Rows from block 11 of a small audio embedding model, named by matrix and row number. Rows with one number within an expert belong to one neuron, the router's apart. Each number is 200 + 20 x the weight over its row's rms, rounded and kept within 0 to 999. All counts start at 0.
Before each expert's rows are labels from the 100 clips, of 14976, where the router gives the expert most weight on average: "strongest on" is what is common among them. Only what is clearly more common there than usual is listed. The data: synthesized solo parts of chorales (CocoChorales). In brackets: how many of the 100.
# router: router (model.blocks.11.mlp.router.weight, 4x384, trained with AdamW), inputs 128-191
# gate: expert gate (model.blocks.11.mlp.gate, 4x96x384), inputs 128-191
# up: expert up (model.blocks.11.mlp.up, 4x96x384), inputs 128-191
# down: expert down (model.blocks.11.mlp.down, 4x384x96, transposed), outputs 128-191

# expert 3
strongest on: horn (68)
router.3,202,210,189,193,181,168,202,210,176,196,200,209,206,230,213,190,166,194,213,207,217,233,227,193,193,211,240,237,208,218,203,171,230,182,198,188,186,179,209,190,220,231,208,213,213,210,190,194,215,181,191,216,219,213,175,166,177,204,199,211,190,210,171,181
gate.0,186,212,208,188,202,171,235,180,197,199,210,202,186,158,212,154,189,204,202,207,180,193,200,209,223,187,190,153,193,188,207,182,204,189,221,208,228,223,198,216,202,191,188,187,137,183,207,252,235,178,215,186,235,174,246,201,235,167,200,171,188,212,206,226
up.0,199,198,225,204,206,184,194,183,206,183,221,233,197,197,178,160,243,178,190,224,172,201,187,222,178,211,215,159,200,201,208,166,188,204,198,183,212,182,189,193,240,198,223,208,199,190,229,266,248,198,211,205,202,167,171,207,215,187,216,199,201,261,224,219
down.0,193,209,193,207,203,195,245,172,186,191,178,186,199,189,150,185,207,206,231,206,193,181,235,206,206,198,199,220,178,245,207,223,198,174,216,178,197,200,223,194,163,196,201,176,183,202,209,176,206,221,137,197,207,193,194,209,199,217,219,226,230,208,179,196
gate.1,190,165,222,195,197,182,229,183,221,232,208,187,148,136,196,213,259,197,234,150,177,164,173,203,180,218,179,223,233,230,219,208,245,232,196,186,171,206,197,198,250,190,190,185,216,197,189,188,191,197,206,195,200,262,185,198,214,187,209,162,205,244,179,204
up.1,218,205,177,217,237,208,192,179,180,207,168,196,191,206,210,227,195,199,192,200,199,200,205,158,191,184,200,180,191,192,220,205,192,182,165,197,205,182,209,200,167,181,148,180,172,167,211,186,216,212,191,205,203,178,220,189,200,189,224,196,194,208,197,201
down.1,205,193,228,247,234,200,166,229,201,159,178,202,203,236,238,206,223,213,201,184,233,182,227,210,213,197,198,182,194,194,204,209,202,185,193,201,203,196,164,218,173,220,203,217,135,206,198,208,238,199,182,196,252,160,193,206,198,195,220,190,175,202,226,184
gate.2,190,232,198,154,181,161,176,171,205,184,180,217,215,194,217,179,165,208,228,223,236,210,225,198,191,192,225,200,199,211,181,221,181,212,266,175,215,193,198,203,209,256,198,180,183,191,228,202,217,189,214,211,201,203,157,198,216,235,195,190,205,212,193,184
up.2,184,216,198,208,208,205,218,187,206,202,168,202,206,201,191,183,179,218,204,247,204,219,206,203,200,191,224,203,204,203,165,205,211,196,222,225,188,186,208,144,212,200,232,156,202,200,216,249,191,168,177,177,212,197,200,211,195,205,232,214,206,153,189,189
down.2,205,184,228,227,226,199,155,196,192,205,199,180,180,232,216,183,219,205,198,212,196,187,222,206,203,210,212,240,186,197,183,178,181,200,211,207,241,187,187,188,213,212,222,163,232,225,218,155,228,205,239,196,192,208,246,195,192,205,202,227,223,229,203,203
gate.3,196,172,198,220,200,237,230,135,233,199,193,166,224,191,228,172,247,200,206,202,188,189,213,215,187,189,196,220,176,238,201,195,192,210,208,219,192,175,220,196,201,193,175,188,169,235,193,192,157,188,192,201,225,212,194,194,246,215,200,175,225,219,196,221
up.3,209,190,190,197,198,161,187,205,205,208,192,216,220,186,199,238,198,206,191,228,195,225,201,190,190,184,163,195,216,187,229,200,196,207,190,186,200,219,197,211,193,241,186,184,194,241,185,186,216,207,211,176,172,183,194,188,178,204,217,218,183,184,239,197
down.3,172,203,201,186,211,181,193,221,196,200,207,181,224,211,204,158,204,196,198,216,179,169,224,201,203,197,182,236,177,221,225,172,208,221,223,193,192,209,200,188,213,178,194,200,233,179,171,153,191,195,198,211,222,203,243,210,191,181,228,180,164,166,203,218
gate.4,189,190,174,221,179,227,195,187,185,203,169,197,202,238,188,222,200,215,188,194,185,173,188,164,165,230,181,209,184,210,197,202,201,177,201,191,211,215,201,203,208,173,217,202,186,195,179,251,202,170,208,205,200,206,204,216,176,198,183,206,196,198,216,175
up.4,183,197,168,237,180,195,194,195,205,221,183,224,197,227,246,153,176,231,203,206,218,191,173,210,202,207,190,192,184,237,217,204,198,172,178,212,199,188,197,213,236,152,167,192,217,202,185,231,216,172,215,218,186,212,212,209,194,210,192,217,215,179,197,204
down.4,189,176,243,229,199,222,204,212,195,190,216,217,194,200,223,210,203,200,197,219,184,182,217,203,188,195,196,205,189,195,182,224,208,217,187,194,176,199,170,206,203,187,184,217,227,202,189,165,210,195,255,199,194,183,178,217,178,221,206,188,189,196,227,207
gate.5,203,200,190,180,178,210,202,197,225,189,213,210,203,170,233,180,172,222,233,164,201,206,199,201,203,210,204,210,207,186,206,199,187,172,191,169,200,181,177,231,201,167,218,244,209,211,221,190,197,220,209,170,212,201,198,200,217,213,178,230,201,198,192,187
up.5,215,177,196,192,200,185,201,196,206,164,151,201,203,212,180,207,162,201,202,203,214,188,190,196,185,185,189,202,181,164,193,197,224,189,237,209,244,210,177,218,186,217,223,235,225,167,227,194,184,174,195,201,212,216,188,203,211,200,235,223,179,199,217,194
down.5,176,185,186,226,208,236,192,186,221,196,186,191,178,164,213,246,214,218,220,221,191,192,170,203,195,235,202,197,237,224,224,163,212,206,220,185,197,213,193,182,236,208,193,193,164,207,184,200,204,169,244,167,204,213,218,190,185,200,197,168,258,166,208,225
gate.6,211,202,209,191,231,192,194,212,183,203,212,220,200,218,205,223,212,182,169,189,197,174,207,212,159,196,175,187,201,200,191,209,199,212,211,213,233,214,227,216,235,188,216,187,161,215,174,244,204,189,140,216,213,199,179,190,237,166,207,226,187,196,192,198
up.6,211,201,177,220,145,208,189,195,201,182,190,195,193,201,181,223,206,206,219,192,215,176,204,199,193,214,184,190,196,217,186,233,212,222,199,191,201,214,209,209,195,246,184,152,197,165,182,204,230,179,190,186,207,208,208,234,215,181,197,205,153,220,168,207
down.6,191,183,162,166,195,201,190,195,208,187,195,225,158,180,199,226,193,205,207,195,190,204,213,208,178,201,191,228,227,164,187,179,193,207,203,205,196,193,152,205,198,195,212,192,194,177,200,192,207,199,209,202,200,230,162,203,214,229,198,216,215,193,200,222
gate.7,217,181,176,213,142,206,208,176,222,165,187,170,194,186,200,222,196,218,184,163,207,212,192,205,160,189,177,224,220,178,198,179,170,196,207,209,237,160,230,227,196,204,206,198,235,182,200,192,163,203,221,176,170,200,176,215,189,203,203,194,206,203,194,211
up.7,199,202,215,206,185,216,228,191,180,216,207,194,187,176,222,169,193,224,197,221,185,212,238,177,198,187,222,187,194,220,199,216,199,188,213,183,202,203,225,187,224,184,238,210,197,176,205,208,208,217,203,189,173,169,194,201,184,200,214,177,187,190,209,190
down.7,203,231,200,187,225,210,179,146,197,201,207,196,187,209,209,135,186,242,184,203,200,208,193,192,161,216,191,187,210,212,235,164,209,214,197,208,174,212,198,183,207,195,177,208,184,189,202,141,210,228,159,215,209,186,165,220,174,189,185,175,252,191,202,202

# expert 0
strongest on: horn (37); note A4 (35); trumpet (34)
router.0,200,196,220,197,237,200,197,154,173,205,200,203,216,207,176,178,220,231,201,205,199,139,195,209,162,221,190,209,204,207,204,187,191,195,170,196,205,199,193,212,181,189,204,182,164,256,226,165,218,206,221,210,177,186,197,206,242,201,191,161,204,204,254,207
gate.0,182,190,200,225,227,212,214,142,199,191,234,178,194,231,182,191,235,193,191,209,216,212,213,215,199,157,210,195,207,184,200,166,196,186,211,198,198,205,183,195,198,172,218,187,183,193,195,183,233,181,205,173,219,193,206,193,172,198,228,193,251,239,188,213
up.0,200,209,193,233,224,179,215,152,216,187,230,194,214,212,193,194,216,190,205,216,213,198,205,213,203,174,195,196,175,201,191,162,217,183,219,206,185,203,192,185,208,147,209,219,182,211,185,169,214,191,219,230,206,177,209,206,193,196,211,185,202,209,186,206
down.0,198,194,226,180,187,163,220,217,237,187,206,184,187,182,192,207,192,221,171,202,223,185,178,203,208,156,204,180,212,217,199,231,171,206,185,182,202,182,223,233,203,183,168,220,211,186,210,186,222,176,190,213,221,207,172,194,192,191,204,208,151,190,206,201
gate.1,186,207,217,235,214,169,174,231,187,202,193,216,197,212,218,141,245,202,228,231,206,206,180,162,200,177,215,190,207,185,179,233,191,221,174,180,202,208,194,193,226,196,222,180,227,204,216,202,201,221,182,175,213,183,205,214,208,180,182,166,180,192,201,191
up.1,207,177,193,192,204,186,175,180,203,179,172,227,207,235,201,187,194,195,232,234,190,186,203,201,215,209,207,213,173,203,208,198,223,195,143,211,172,175,221,232,203,204,191,214,271,202,200,223,203,204,227,196,190,207,205,179,207,200,197,221,199,221,194,190
down.1,171,191,201,188,225,196,156,210,196,223,183,175,205,194,200,186,253,183,221,193,226,204,175,190,193,165,195,217,185,229,194,176,200,206,206,178,200,214,205,218,200,205,191,229,182,209,249,208,224,206,186,197,151,225,186,182,204,193,213,229,219,192,217,204
gate.2,236,210,176,193,217,210,174,191,166,198,190,205,218,214,219,210,176,184,177,174,177,186,197,223,222,175,230,197,189,223,201,174,204,214,215,193,192,189,181,216,204,194,199,203,190,202,205,201,174,212,224,192,214,203,243,195,179,215,216,233,196,201,209,217
up.2,182,215,201,187,201,196,205,217,228,218,225,224,221,228,192,190,198,190,237,177,232,190,215,192,187,215,184,160,230,196,192,214,202,198,217,213,248,218,196,174,183,194,225,172,176,198,197,237,204,193,222,198,195,199,186,185,214,185,187,224,172,196,185,197
down.2,212,221,231,223,153,176,196,221,217,198,193,191,244,206,186,196,180,196,201,178,207,197,226,195,200,216,204,192,229,159,192,226,193,223,206,183,224,188,195,216,199,201,242,208,179,185,183,188,181,173,201,219,199,209,201,200,218,170,204,215,188,180,193,192
gate.3,206,195,216,177,220,195,226,235,208,184,209,198,205,228,158,168,199,183,206,157,196,180,186,193,209,204,192,206,164,232,186,204,210,209,206,194,199,208,199,223,188,208,217,211,200,176,214,136,228,181,195,216,248,239,190,204,183,227,203,212,231,199,193,171
up.3,215,200,207,195,217,206,207,228,194,191,190,205,218,205,186,180,163,191,194,181,171,185,176,202,188,211,212,231,175,220,205,197,247,189,217,215,197,199,193,198,202,177,182,198,178,196,192,147,227,185,215,203,216,238,189,208,185,210,208,221,210,190,198,205
down.3,223,210,216,193,210,130,225,179,208,192,200,211,201,194,202,220,207,219,193,211,180,209,199,206,213,176,205,218,202,212,222,222,195,180,197,199,192,200,205,199,160,211,184,226,227,184,198,188,184,210,216,195,150,174,185,225,198,226,177,196,233,208,190,240
gate.4,199,222,198,202,217,165,181,219,213,196,204,187,214,201,235,207,180,180,208,205,162,220,208,172,197,201,184,200,198,188,234,247,172,241,196,197,190,195,199,210,239,185,167,191,216,245,188,196,226,205,185,208,184,180,178,209,209,234,218,200,202,205,200,194
up.4,193,222,156,181,192,215,216,189,190,194,202,196,180,207,207,203,189,176,210,212,197,185,195,193,212,196,167,188,184,172,199,180,191,225,182,199,192,259,219,170,210,184,200,188,183,205,196,176,192,185,206,224,213,186,167,196,206,234,235,182,218,202,163,203
down.4,200,167,181,197,225,191,224,222,190,186,208,198,242,197,185,232,218,186,168,190,171,204,186,202,210,197,174,183,214,203,204,164,189,170,205,188,212,195,157,188,228,182,209,194,217,199,203,216,174,225,205,208,183,153,183,210,192,146,183,176,248,179,200,164
gate.5,201,188,191,231,213,202,219,234,200,182,192,195,183,208,187,166,241,250,206,204,225,191,203,213,171,201,230,207,172,209,209,212,214,197,185,220,176,200,192,199,139,198,214,169,171,193,202,222,186,210,171,201,187,168,201,196,199,205,188,198,204,196,205,216
up.5,197,213,222,177,185,199,185,154,208,199,209,192,205,202,216,224,184,163,207,194,191,221,192,191,214,200,163,201,213,192,180,191,198,192,224,189,210,204,199,197,267,220,181,233,224,219,194,201,197,206,213,209,209,234,199,201,209,199,217,214,201,206,208,188
down.5,207,211,218,173,187,143,189,178,198,194,202,194,205,208,180,191,214,205,206,181,206,191,187,202,197,191,196,217,205,236,202,184,193,172,196,202,211,199,192,192,207,177,192,191,227,237,182,213,231,144,139,201,205,210,200,194,205,211,198,206,187,202,175,208
gate.6,179,196,203,185,253,213,200,169,221,181,197,232,201,151,240,210,200,189,221,238,173,204,225,231,206,199,233,195,182,214,189,194,185,239,250,227,199,178,198,192,193,168,179,206,198,245,185,193,202,206,215,214,170,185,214,204,226,192,188,203,174,200,200,174
up.6,216,185,183,172,210,218,202,194,206,197,195,220,224,187,199,176,164,191,241,224,190,205,189,222,216,218,201,189,177,213,213,191,176,214,283,200,197,201,192,198,223,200,205,181,179,244,180,214,211,180,198,199,204,193,200,202,209,207,172,174,185,200,211,174
down.6,213,209,248,223,186,154,218,188,216,171,189,215,218,173,195,200,191,217,182,195,187,224,212,201,194,194,215,154,195,223,180,204,196,199,202,199,219,204,138,211,196,205,198,181,219,151,184,172,242,208,208,205,171,224,159,210,164,189,203,195,189,222,194,216
gate.7,209,189,216,228,242,201,168,184,160,184,193,198,229,210,158,184,162,200,216,208,168,233,177,214,215,180,184,186,208,192,179,217,226,203,174,162,150,196,219,223,205,228,244,189,161,225,210,208,193,214,237,189,227,186,202,221,197,190,181,197,201,205,209,195
up.7,175,168,192,176,181,212,197,227,195,166,210,198,170,220,209,216,176,186,181,226,176,219,197,223,215,223,200,210,203,217,222,214,216,198,213,203,196,186,214,231,238,234,238,184,184,195,167,195,225,203,209,210,205,211,206,171,195,192,200,190,199,232,194,207
down.7,194,234,193,182,214,200,229,192,161,218,206,192,204,185,164,226,218,191,202,196,185,177,184,206,195,213,200,205,231,192,189,179,177,204,177,208,189,187,212,219,219,196,203,195,144,230,207,200,212,212,214,210,194,209,219,206,198,223,232,219,179,176,180,193

# expert 1
strongest on: clarinet (48); note C4 (47); note C#4 (39); note B3 (35)
router.1,191,210,194,199,189,223,205,236,226,214,190,189,175,206,202,210,197,190,176,194,186,223,171,210,243,162,176,152,196,185,224,223,191,209,233,208,172,220,187,175,225,199,200,180,210,176,187,214,202,190,182,175,226,203,231,217,192,203,230,224,205,198,181,218
gate.0,198,218,219,206,208,198,197,216,223,199,235,203,185,184,209,210,242,204,182,169,195,218,209,199,224,187,179,198,215,196,172,213,172,218,198,180,180,186,206,214,240,178,227,203,219,243,213,216,181,207,192,167,207,163,230,219,194,195,205,196,222,247,192,194
up.0,200,239,224,211,223,202,207,194,218,208,241,208,184,173,177,232,237,214,186,167,194,218,201,187,228,192,195,199,216,205,177,230,175,213,214,190,190,186,208,210,253,185,210,212,232,216,203,224,178,202,173,168,187,156,220,215,215,202,222,182,211,227,199,204
down.0,224,190,186,200,214,216,212,202,206,193,202,186,180,208,189,223,203,202,215,202,188,195,215,222,194,220,220,200,182,186,206,162,196,187,236,187,203,214,206,192,177,197,171,196,218,179,214,194,202,191,202,188,217,159,197,215,198,194,218,181,185,227,169,204
gate.1,211,195,198,183,222,197,208,286,194,207,206,195,188,218,189,200,183,198,191,203,207,196,194,206,217,218,183,195,203,190,208,170,197,195,221,195,211,207,193,160,227,210,172,188,201,261,208,219,210,218,183,203,190,223,203,196,225,205,219,207,187,198,197,201
up.1,203,183,196,177,226,177,228,266,215,195,199,195,205,224,200,198,174,204,190,233,196,196,188,206,238,213,201,202,215,189,197,167,200,180,208,191,210,207,189,170,199,211,166,195,194,259,209,187,206,216,181,204,190,205,196,196,203,200,230,229,195,201,206,210
down.1,182,216,206,209,206,184,198,202,178,227,208,186,193,216,180,174,172,160,196,204,204,205,167,194,214,180,209,194,206,216,214,199,201,202,197,204,187,204,221,200,201,202,195,203,202,219,217,186,178,200,165,203,209,222,168,192,188,193,206,173,209,221,191,204
gate.2,190,210,197,196,232,198,233,274,210,203,196,177,233,181,216,246,188,212,212,231,201,244,218,198,206,190,229,193,208,203,217,172,209,187,190,186,238,197,192,203,224,175,210,212,216,242,201,227,181,221,232,206,225,211,201,175,207,207,181,196,191,261,232,216
up.2,216,216,209,206,211,208,208,241,205,186,177,208,231,158,221,206,216,242,240,222,212,237,183,193,200,178,215,188,193,237,205,240,182,204,214,208,213,186,218,210,215,193,227,193,186,211,208,177,197,194,217,182,225,197,204,191,182,198,166,159,199,216,238,231
down.2,187,194,208,193,186,149,183,174,158,206,201,201,199,191,219,169,151,199,220,218,210,205,203,213,205,224,203,195,191,185,210,197,198,184,203,199,211,203,202,219,206,224,200,233,258,192,226,197,189,238,226,213,231,189,163,206,197,193,175,217,240,157,192,220
gate.3,203,201,176,235,212,197,181,181,204,185,229,198,202,227,177,175,208,193,197,173,235,201,181,242,173,214,172,207,180,181,193,221,198,211,207,212,198,203,192,202,203,187,206,216,177,203,201,220,224,215,165,172,191,192,192,198,187,194,213,194,210,190,213,218
up.3,187,212,199,167,211,211,217,254,175,222,185,172,177,165,163,194,188,190,184,231,156,175,171,204,182,214,238,228,183,212,194,190,193,176,173,202,226,189,216,208,212,172,201,188,186,176,212,173,164,209,206,214,183,206,212,224,169,185,237,175,181,180,202,203
down.3,230,171,199,219,226,183,202,196,213,188,209,205,184,242,207,217,208,185,217,216,199,192,235,172,172,154,185,189,197,173,242,148,198,183,203,199,186,239,188,195,186,223,218,183,211,189,224,170,203,236,192,193,207,160,179,168,196,212,210,192,163,164,216,183
gate.4,206,176,205,197,210,196,172,229,197,208,186,208,219,190,244,200,177,198,192,211,183,216,182,222,201,209,188,215,197,191,199,172,206,213,177,166,248,208,188,198,172,236,196,172,212,204,189,192,177,192,189,207,186,212,203,198,190,209,238,192,202,195,231,203
up.4,202,181,200,211,240,216,177,196,193,193,198,192,212,207,239,209,206,183,164,220,195,217,201,214,176,200,179,183,203,231,231,166,169,221,162,155,191,197,206,206,233,216,203,198,213,177,216,219,191,181,210,204,209,221,181,182,194,211,217,219,222,192,192,204
down.4,223,191,221,158,261,206,225,222,188,199,200,197,195,179,203,185,221,185,185,220,189,192,215,187,194,185,196,161,223,184,193,182,204,191,203,217,208,217,186,185,195,212,220,184,213,214,206,210,183,176,224,224,189,179,167,171,211,206,217,205,185,207,210,209
gate.5,181,271,190,211,209,166,209,247,236,216,168,215,229,195,161,217,165,192,151,229,189,210,242,200,177,190,211,193,209,187,218,239,205,192,182,202,185,204,191,175,183,217,191,217,214,167,183,189,210,191,241,173,209,212,176,188,192,191,185,199,195,242,189,175
up.5,181,192,215,185,203,192,182,241,180,194,231,185,187,170,195,217,197,219,196,226,173,167,196,183,200,186,168,184,198,191,248,225,181,202,190,191,243,223,198,183,190,204,222,195,213,208,179,242,225,204,218,159,200,239,193,174,214,235,196,203,198,224,200,185
down.5,204,216,160,235,190,177,250,217,203,190,202,198,197,201,222,204,190,223,197,201,193,221,195,219,210,182,198,193,223,177,217,186,199,203,221,197,194,173,215,195,210,209,163,202,215,216,236,190,189,194,179,199,222,204,217,221,198,237,211,225,211,190,187,189
gate.6,217,203,215,167,246,218,190,255,217,196,237,236,220,163,155,195,149,172,236,204,233,173,201,185,193,201,190,211,197,190,210,194,177,249,229,214,168,220,195,197,198,184,194,219,207,168,213,207,207,199,193,201,203,185,195,207,203,180,188,240,205,242,188,191
up.6,196,188,177,204,253,192,181,175,200,171,179,208,203,172,227,193,166,178,160,195,145,177,189,189,211,189,132,175,225,212,191,222,178,212,215,186,273,199,206,191,254,199,214,223,160,209,219,204,205,186,191,193,209,224,191,201,185,200,175,192,220,199,202,213
down.6,195,203,179,156,247,191,178,190,192,207,196,171,191,233,201,210,203,190,172,229,197,181,180,216,211,190,184,191,213,215,204,195,199,176,216,175,224,178,203,177,195,209,231,172,193,191,212,217,230,196,189,170,217,217,174,176,197,194,216,237,174,196,198,218
gate.7,206,175,196,193,214,192,179,145,181,176,231,209,197,189,220,225,184,191,221,231,210,186,201,201,204,165,194,221,190,195,202,245,146,210,262,191,212,168,212,186,247,185,170,223,206,181,203,143,215,206,171,201,201,218,197,229,219,195,178,180,233,161,192,210
up.7,176,198,177,204,186,194,206,183,217,192,198,189,227,251,201,136,173,191,197,145,195,223,199,197,210,182,183,159,216,208,206,168,218,214,162,188,148,218,224,206,179,206,206,184,181,193,219,217,189,191,219,214,184,203,216,161,205,189,173,200,200,186,228,208
down.7,185,217,218,149,190,168,186,234,230,187,200,217,191,209,175,188,176,219,220,215,215,215,176,213,208,187,184,179,184,207,184,207,216,229,170,214,213,209,223,212,189,163,161,198,210,220,163,187,181,224,233,228,203,204,237,200,227,201,204,239,187,191,209,202

# expert 2
strongest on: violin (100); note G#5 (84); note F#5 (47); note A#5 (26)
router.2,204,207,214,179,181,200,182,206,217,183,210,204,201,168,228,209,218,198,229,212,198,214,214,188,176,204,180,209,218,200,150,194,195,219,185,214,253,176,213,214,178,199,191,218,194,181,217,233,197,234,220,196,189,193,198,208,197,205,205,178,187,201,181,189
gate.0,214,187,206,196,187,213,194,189,203,214,208,214,165,145,210,196,267,227,192,195,216,192,163,223,201,216,191,195,190,193,196,181,178,204,173,187,237,196,183,181,214,195,185,190,203,259,213,196,179,187,211,164,220,233,193,208,217,197,217,218,195,184,180,207
up.0,182,185,206,203,241,211,178,143,189,205,158,178,204,191,198,190,181,176,207,169,213,231,210,179,190,185,210,200,196,185,208,219,193,190,172,199,203,213,201,202,193,175,204,200,216,195,193,238,223,185,245,155,193,183,184,203,189,200,184,150,204,211,177,187
down.0,207,209,225,159,184,207,256,232,209,214,204,232,189,184,212,211,223,199,214,184,210,187,204,197,196,168,185,209,232,193,206,171,189,203,204,205,206,201,187,202,179,206,212,177,232,215,186,198,234,211,224,206,202,208,199,200,199,235,191,171,195,191,214,204
gate.1,208,177,202,230,205,203,167,168,224,173,220,177,190,219,176,162,163,200,216,178,233,186,221,214,179,204,217,189,195,170,195,170,168,188,242,191,142,194,177,231,223,171,216,203,216,185,218,181,189,219,204,223,221,218,213,221,177,203,207,189,224,205,197,208
up.1,227,199,177,226,216,196,225,151,197,190,220,211,209,198,188,209,184,210,195,204,202,196,228,212,220,189,241,233,196,214,170,204,207,202,208,207,169,189,185,207,165,188,210,237,206,197,202,243,207,197,161,207,199,183,194,180,189,252,190,206,195,194,199,201
down.1,216,206,195,196,195,210,199,183,188,221,193,221,218,175,200,190,188,197,182,232,195,181,232,191,214,195,182,213,226,215,174,221,209,214,180,245,207,211,194,214,223,194,183,203,179,196,210,182,185,227,218,209,216,211,194,208,183,182,211,162,167,176,183,199
gate.2,213,197,219,205,235,192,187,205,167,195,215,194,200,228,177,203,190,203,216,187,180,200,202,204,195,207,188,226,197,192,182,225,185,241,182,193,202,169,166,152,209,236,185,193,211,223,170,157,212,196,181,188,193,245,206,209,184,188,217,206,224,207,202,209
up.2,185,192,208,197,202,196,202,219,192,215,190,179,216,197,228,196,212,205,211,225,192,208,215,172,195,197,204,207,189,208,224,241,202,185,205,217,218,206,193,196,189,244,208,178,179,207,204,162,178,181,202,193,193,203,179,208,182,179,234,161,233,178,186,228
down.2,188,214,261,198,239,185,166,208,190,172,187,158,220,221,202,197,223,182,155,218,220,203,191,188,174,217,219,202,173,198,232,199,211,205,224,175,186,216,214,206,222,197,197,208,221,199,223,160,186,242,265,190,217,243,176,196,190,173,200,206,173,217,177,213
gate.3,224,203,249,170,163,184,158,236,218,200,233,224,193,180,184,200,173,212,182,185,205,201,187,186,198,174,216,199,191,189,240,161,172,188,205,212,198,186,196,206,201,200,182,216,212,177,210,224,249,224,164,220,205,218,179,160,228,196,214,192,245,180,233,219
up.3,186,207,191,226,190,213,220,206,215,232,176,190,215,210,205,191,235,190,195,180,181,217,190,201,207,235,177,198,226,239,174,219,236,214,192,185,209,216,201,212,252,187,201,177,226,222,189,169,174,209,209,200,197,152,195,220,211,182,185,196,173,204,181,196
down.3,201,224,236,183,215,174,225,234,196,198,200,189,175,197,214,190,196,198,207,168,214,180,205,187,216,190,210,180,241,172,208,151,202,180,170,186,202,237,177,226,180,211,151,179,220,229,202,218,221,233,233,203,217,198,186,212,185,190,217,184,165,200,207,176
gate.4,201,208,187,170,205,185,228,202,205,179,203,176,216,177,230,212,201,219,201,154,186,194,199,196,204,199,234,188,243,188,226,183,215,227,211,202,163,205,217,183,182,230,200,171,229,196,194,197,188,220,153,193,189,191,170,201,167,195,229,217,211,203,191,217
up.4,191,187,192,183,207,194,220,191,186,191,197,195,197,162,198,202,169,195,216,172,191,216,182,178,177,194,233,199,236,219,215,211,212,224,178,219,205,206,210,171,196,247,178,167,228,170,218,230,211,211,145,205,190,171,173,196,189,200,228,213,215,234,199,200
down.4,178,203,226,251,177,193,194,207,188,205,198,201,217,191,208,209,216,195,169,220,243,218,250,209,214,206,202,202,216,197,187,201,200,174,198,187,203,200,192,175,220,211,194,207,136,212,193,211,236,216,237,210,166,196,214,175,224,197,217,187,198,164,202,197
gate.5,212,177,177,197,209,199,192,189,194,185,215,206,216,171,194,217,178,211,213,212,206,223,192,207,204,206,206,186,182,223,196,179,181,220,221,181,195,179,195,208,137,203,202,192,181,187,202,174,212,189,205,251,210,226,200,169,194,184,171,201,245,251,224,204
up.5,202,185,224,185,196,196,183,164,224,194,194,210,215,166,215,181,177,162,207,196,182,209,196,221,151,194,204,237,199,215,188,225,182,192,168,229,243,225,212,223,169,154,203,214,179,132,229,188,216,209,233,233,208,194,219,192,227,214,197,186,216,201,194,177
down.5,180,210,198,235,175,194,206,206,202,184,195,201,192,198,230,168,211,207,195,187,186,203,169,211,193,210,207,234,189,173,206,221,204,195,202,215,181,208,240,199,173,186,181,204,225,195,203,211,168,169,214,200,173,198,235,184,195,231,196,218,182,177,186,197
gate.6,214,185,184,193,210,208,191,233,173,229,181,187,190,146,175,188,185,207,237,203,235,190,215,181,230,197,159,186,193,196,200,202,197,187,214,192,244,200,218,226,171,182,196,182,223,194,196,201,206,226,184,195,220,190,209,165,233,213,207,171,214,199,207,213
up.6,217,198,205,162,194,214,182,188,190,209,205,226,234,160,201,217,194,203,213,179,202,218,185,168,215,219,174,221,214,167,172,168,213,233,193,182,235,184,205,178,251,229,165,204,180,200,213,214,189,202,250,221,206,237,201,198,202,193,215,223,183,224,186,182
down.6,218,210,230,161,170,215,199,184,185,198,187,205,221,183,204,215,176,178,204,191,189,228,158,166,223,195,198,186,211,182,196,186,210,188,203,182,178,209,178,193,193,214,184,193,221,203,204,225,173,211,238,200,217,258,189,187,195,189,199,184,184,169,204,176
gate.7,208,208,198,209,204,188,191,164,188,192,196,197,206,215,161,215,146,189,211,132,203,207,193,205,192,197,213,211,203,239,203,200,183,216,216,190,256,191,205,213,215,178,228,207,231,214,216,243,170,206,208,191,206,201,226,229,194,188,206,192,199,217,231,193
up.7,211,213,208,211,174,206,221,171,194,211,241,177,196,227,200,187,208,213,186,219,172,174,194,230,224,216,169,158,189,204,184,204,210,200,232,169,164,176,209,193,232,229,204,197,177,172,207,176,196,177,183,225,202,243,218,186,188,207,185,216,160,180,185,216
down.7,204,176,235,172,183,177,178,170,160,183,197,223,201,181,204,241,203,200,218,211,199,206,169,183,174,213,204,202,195,199,181,184,194,172,206,188,197,218,199,223,213,207,222,216,219,191,212,210,225,219,228,190,194,182,172,209,219,180,190,183,202,184,182,194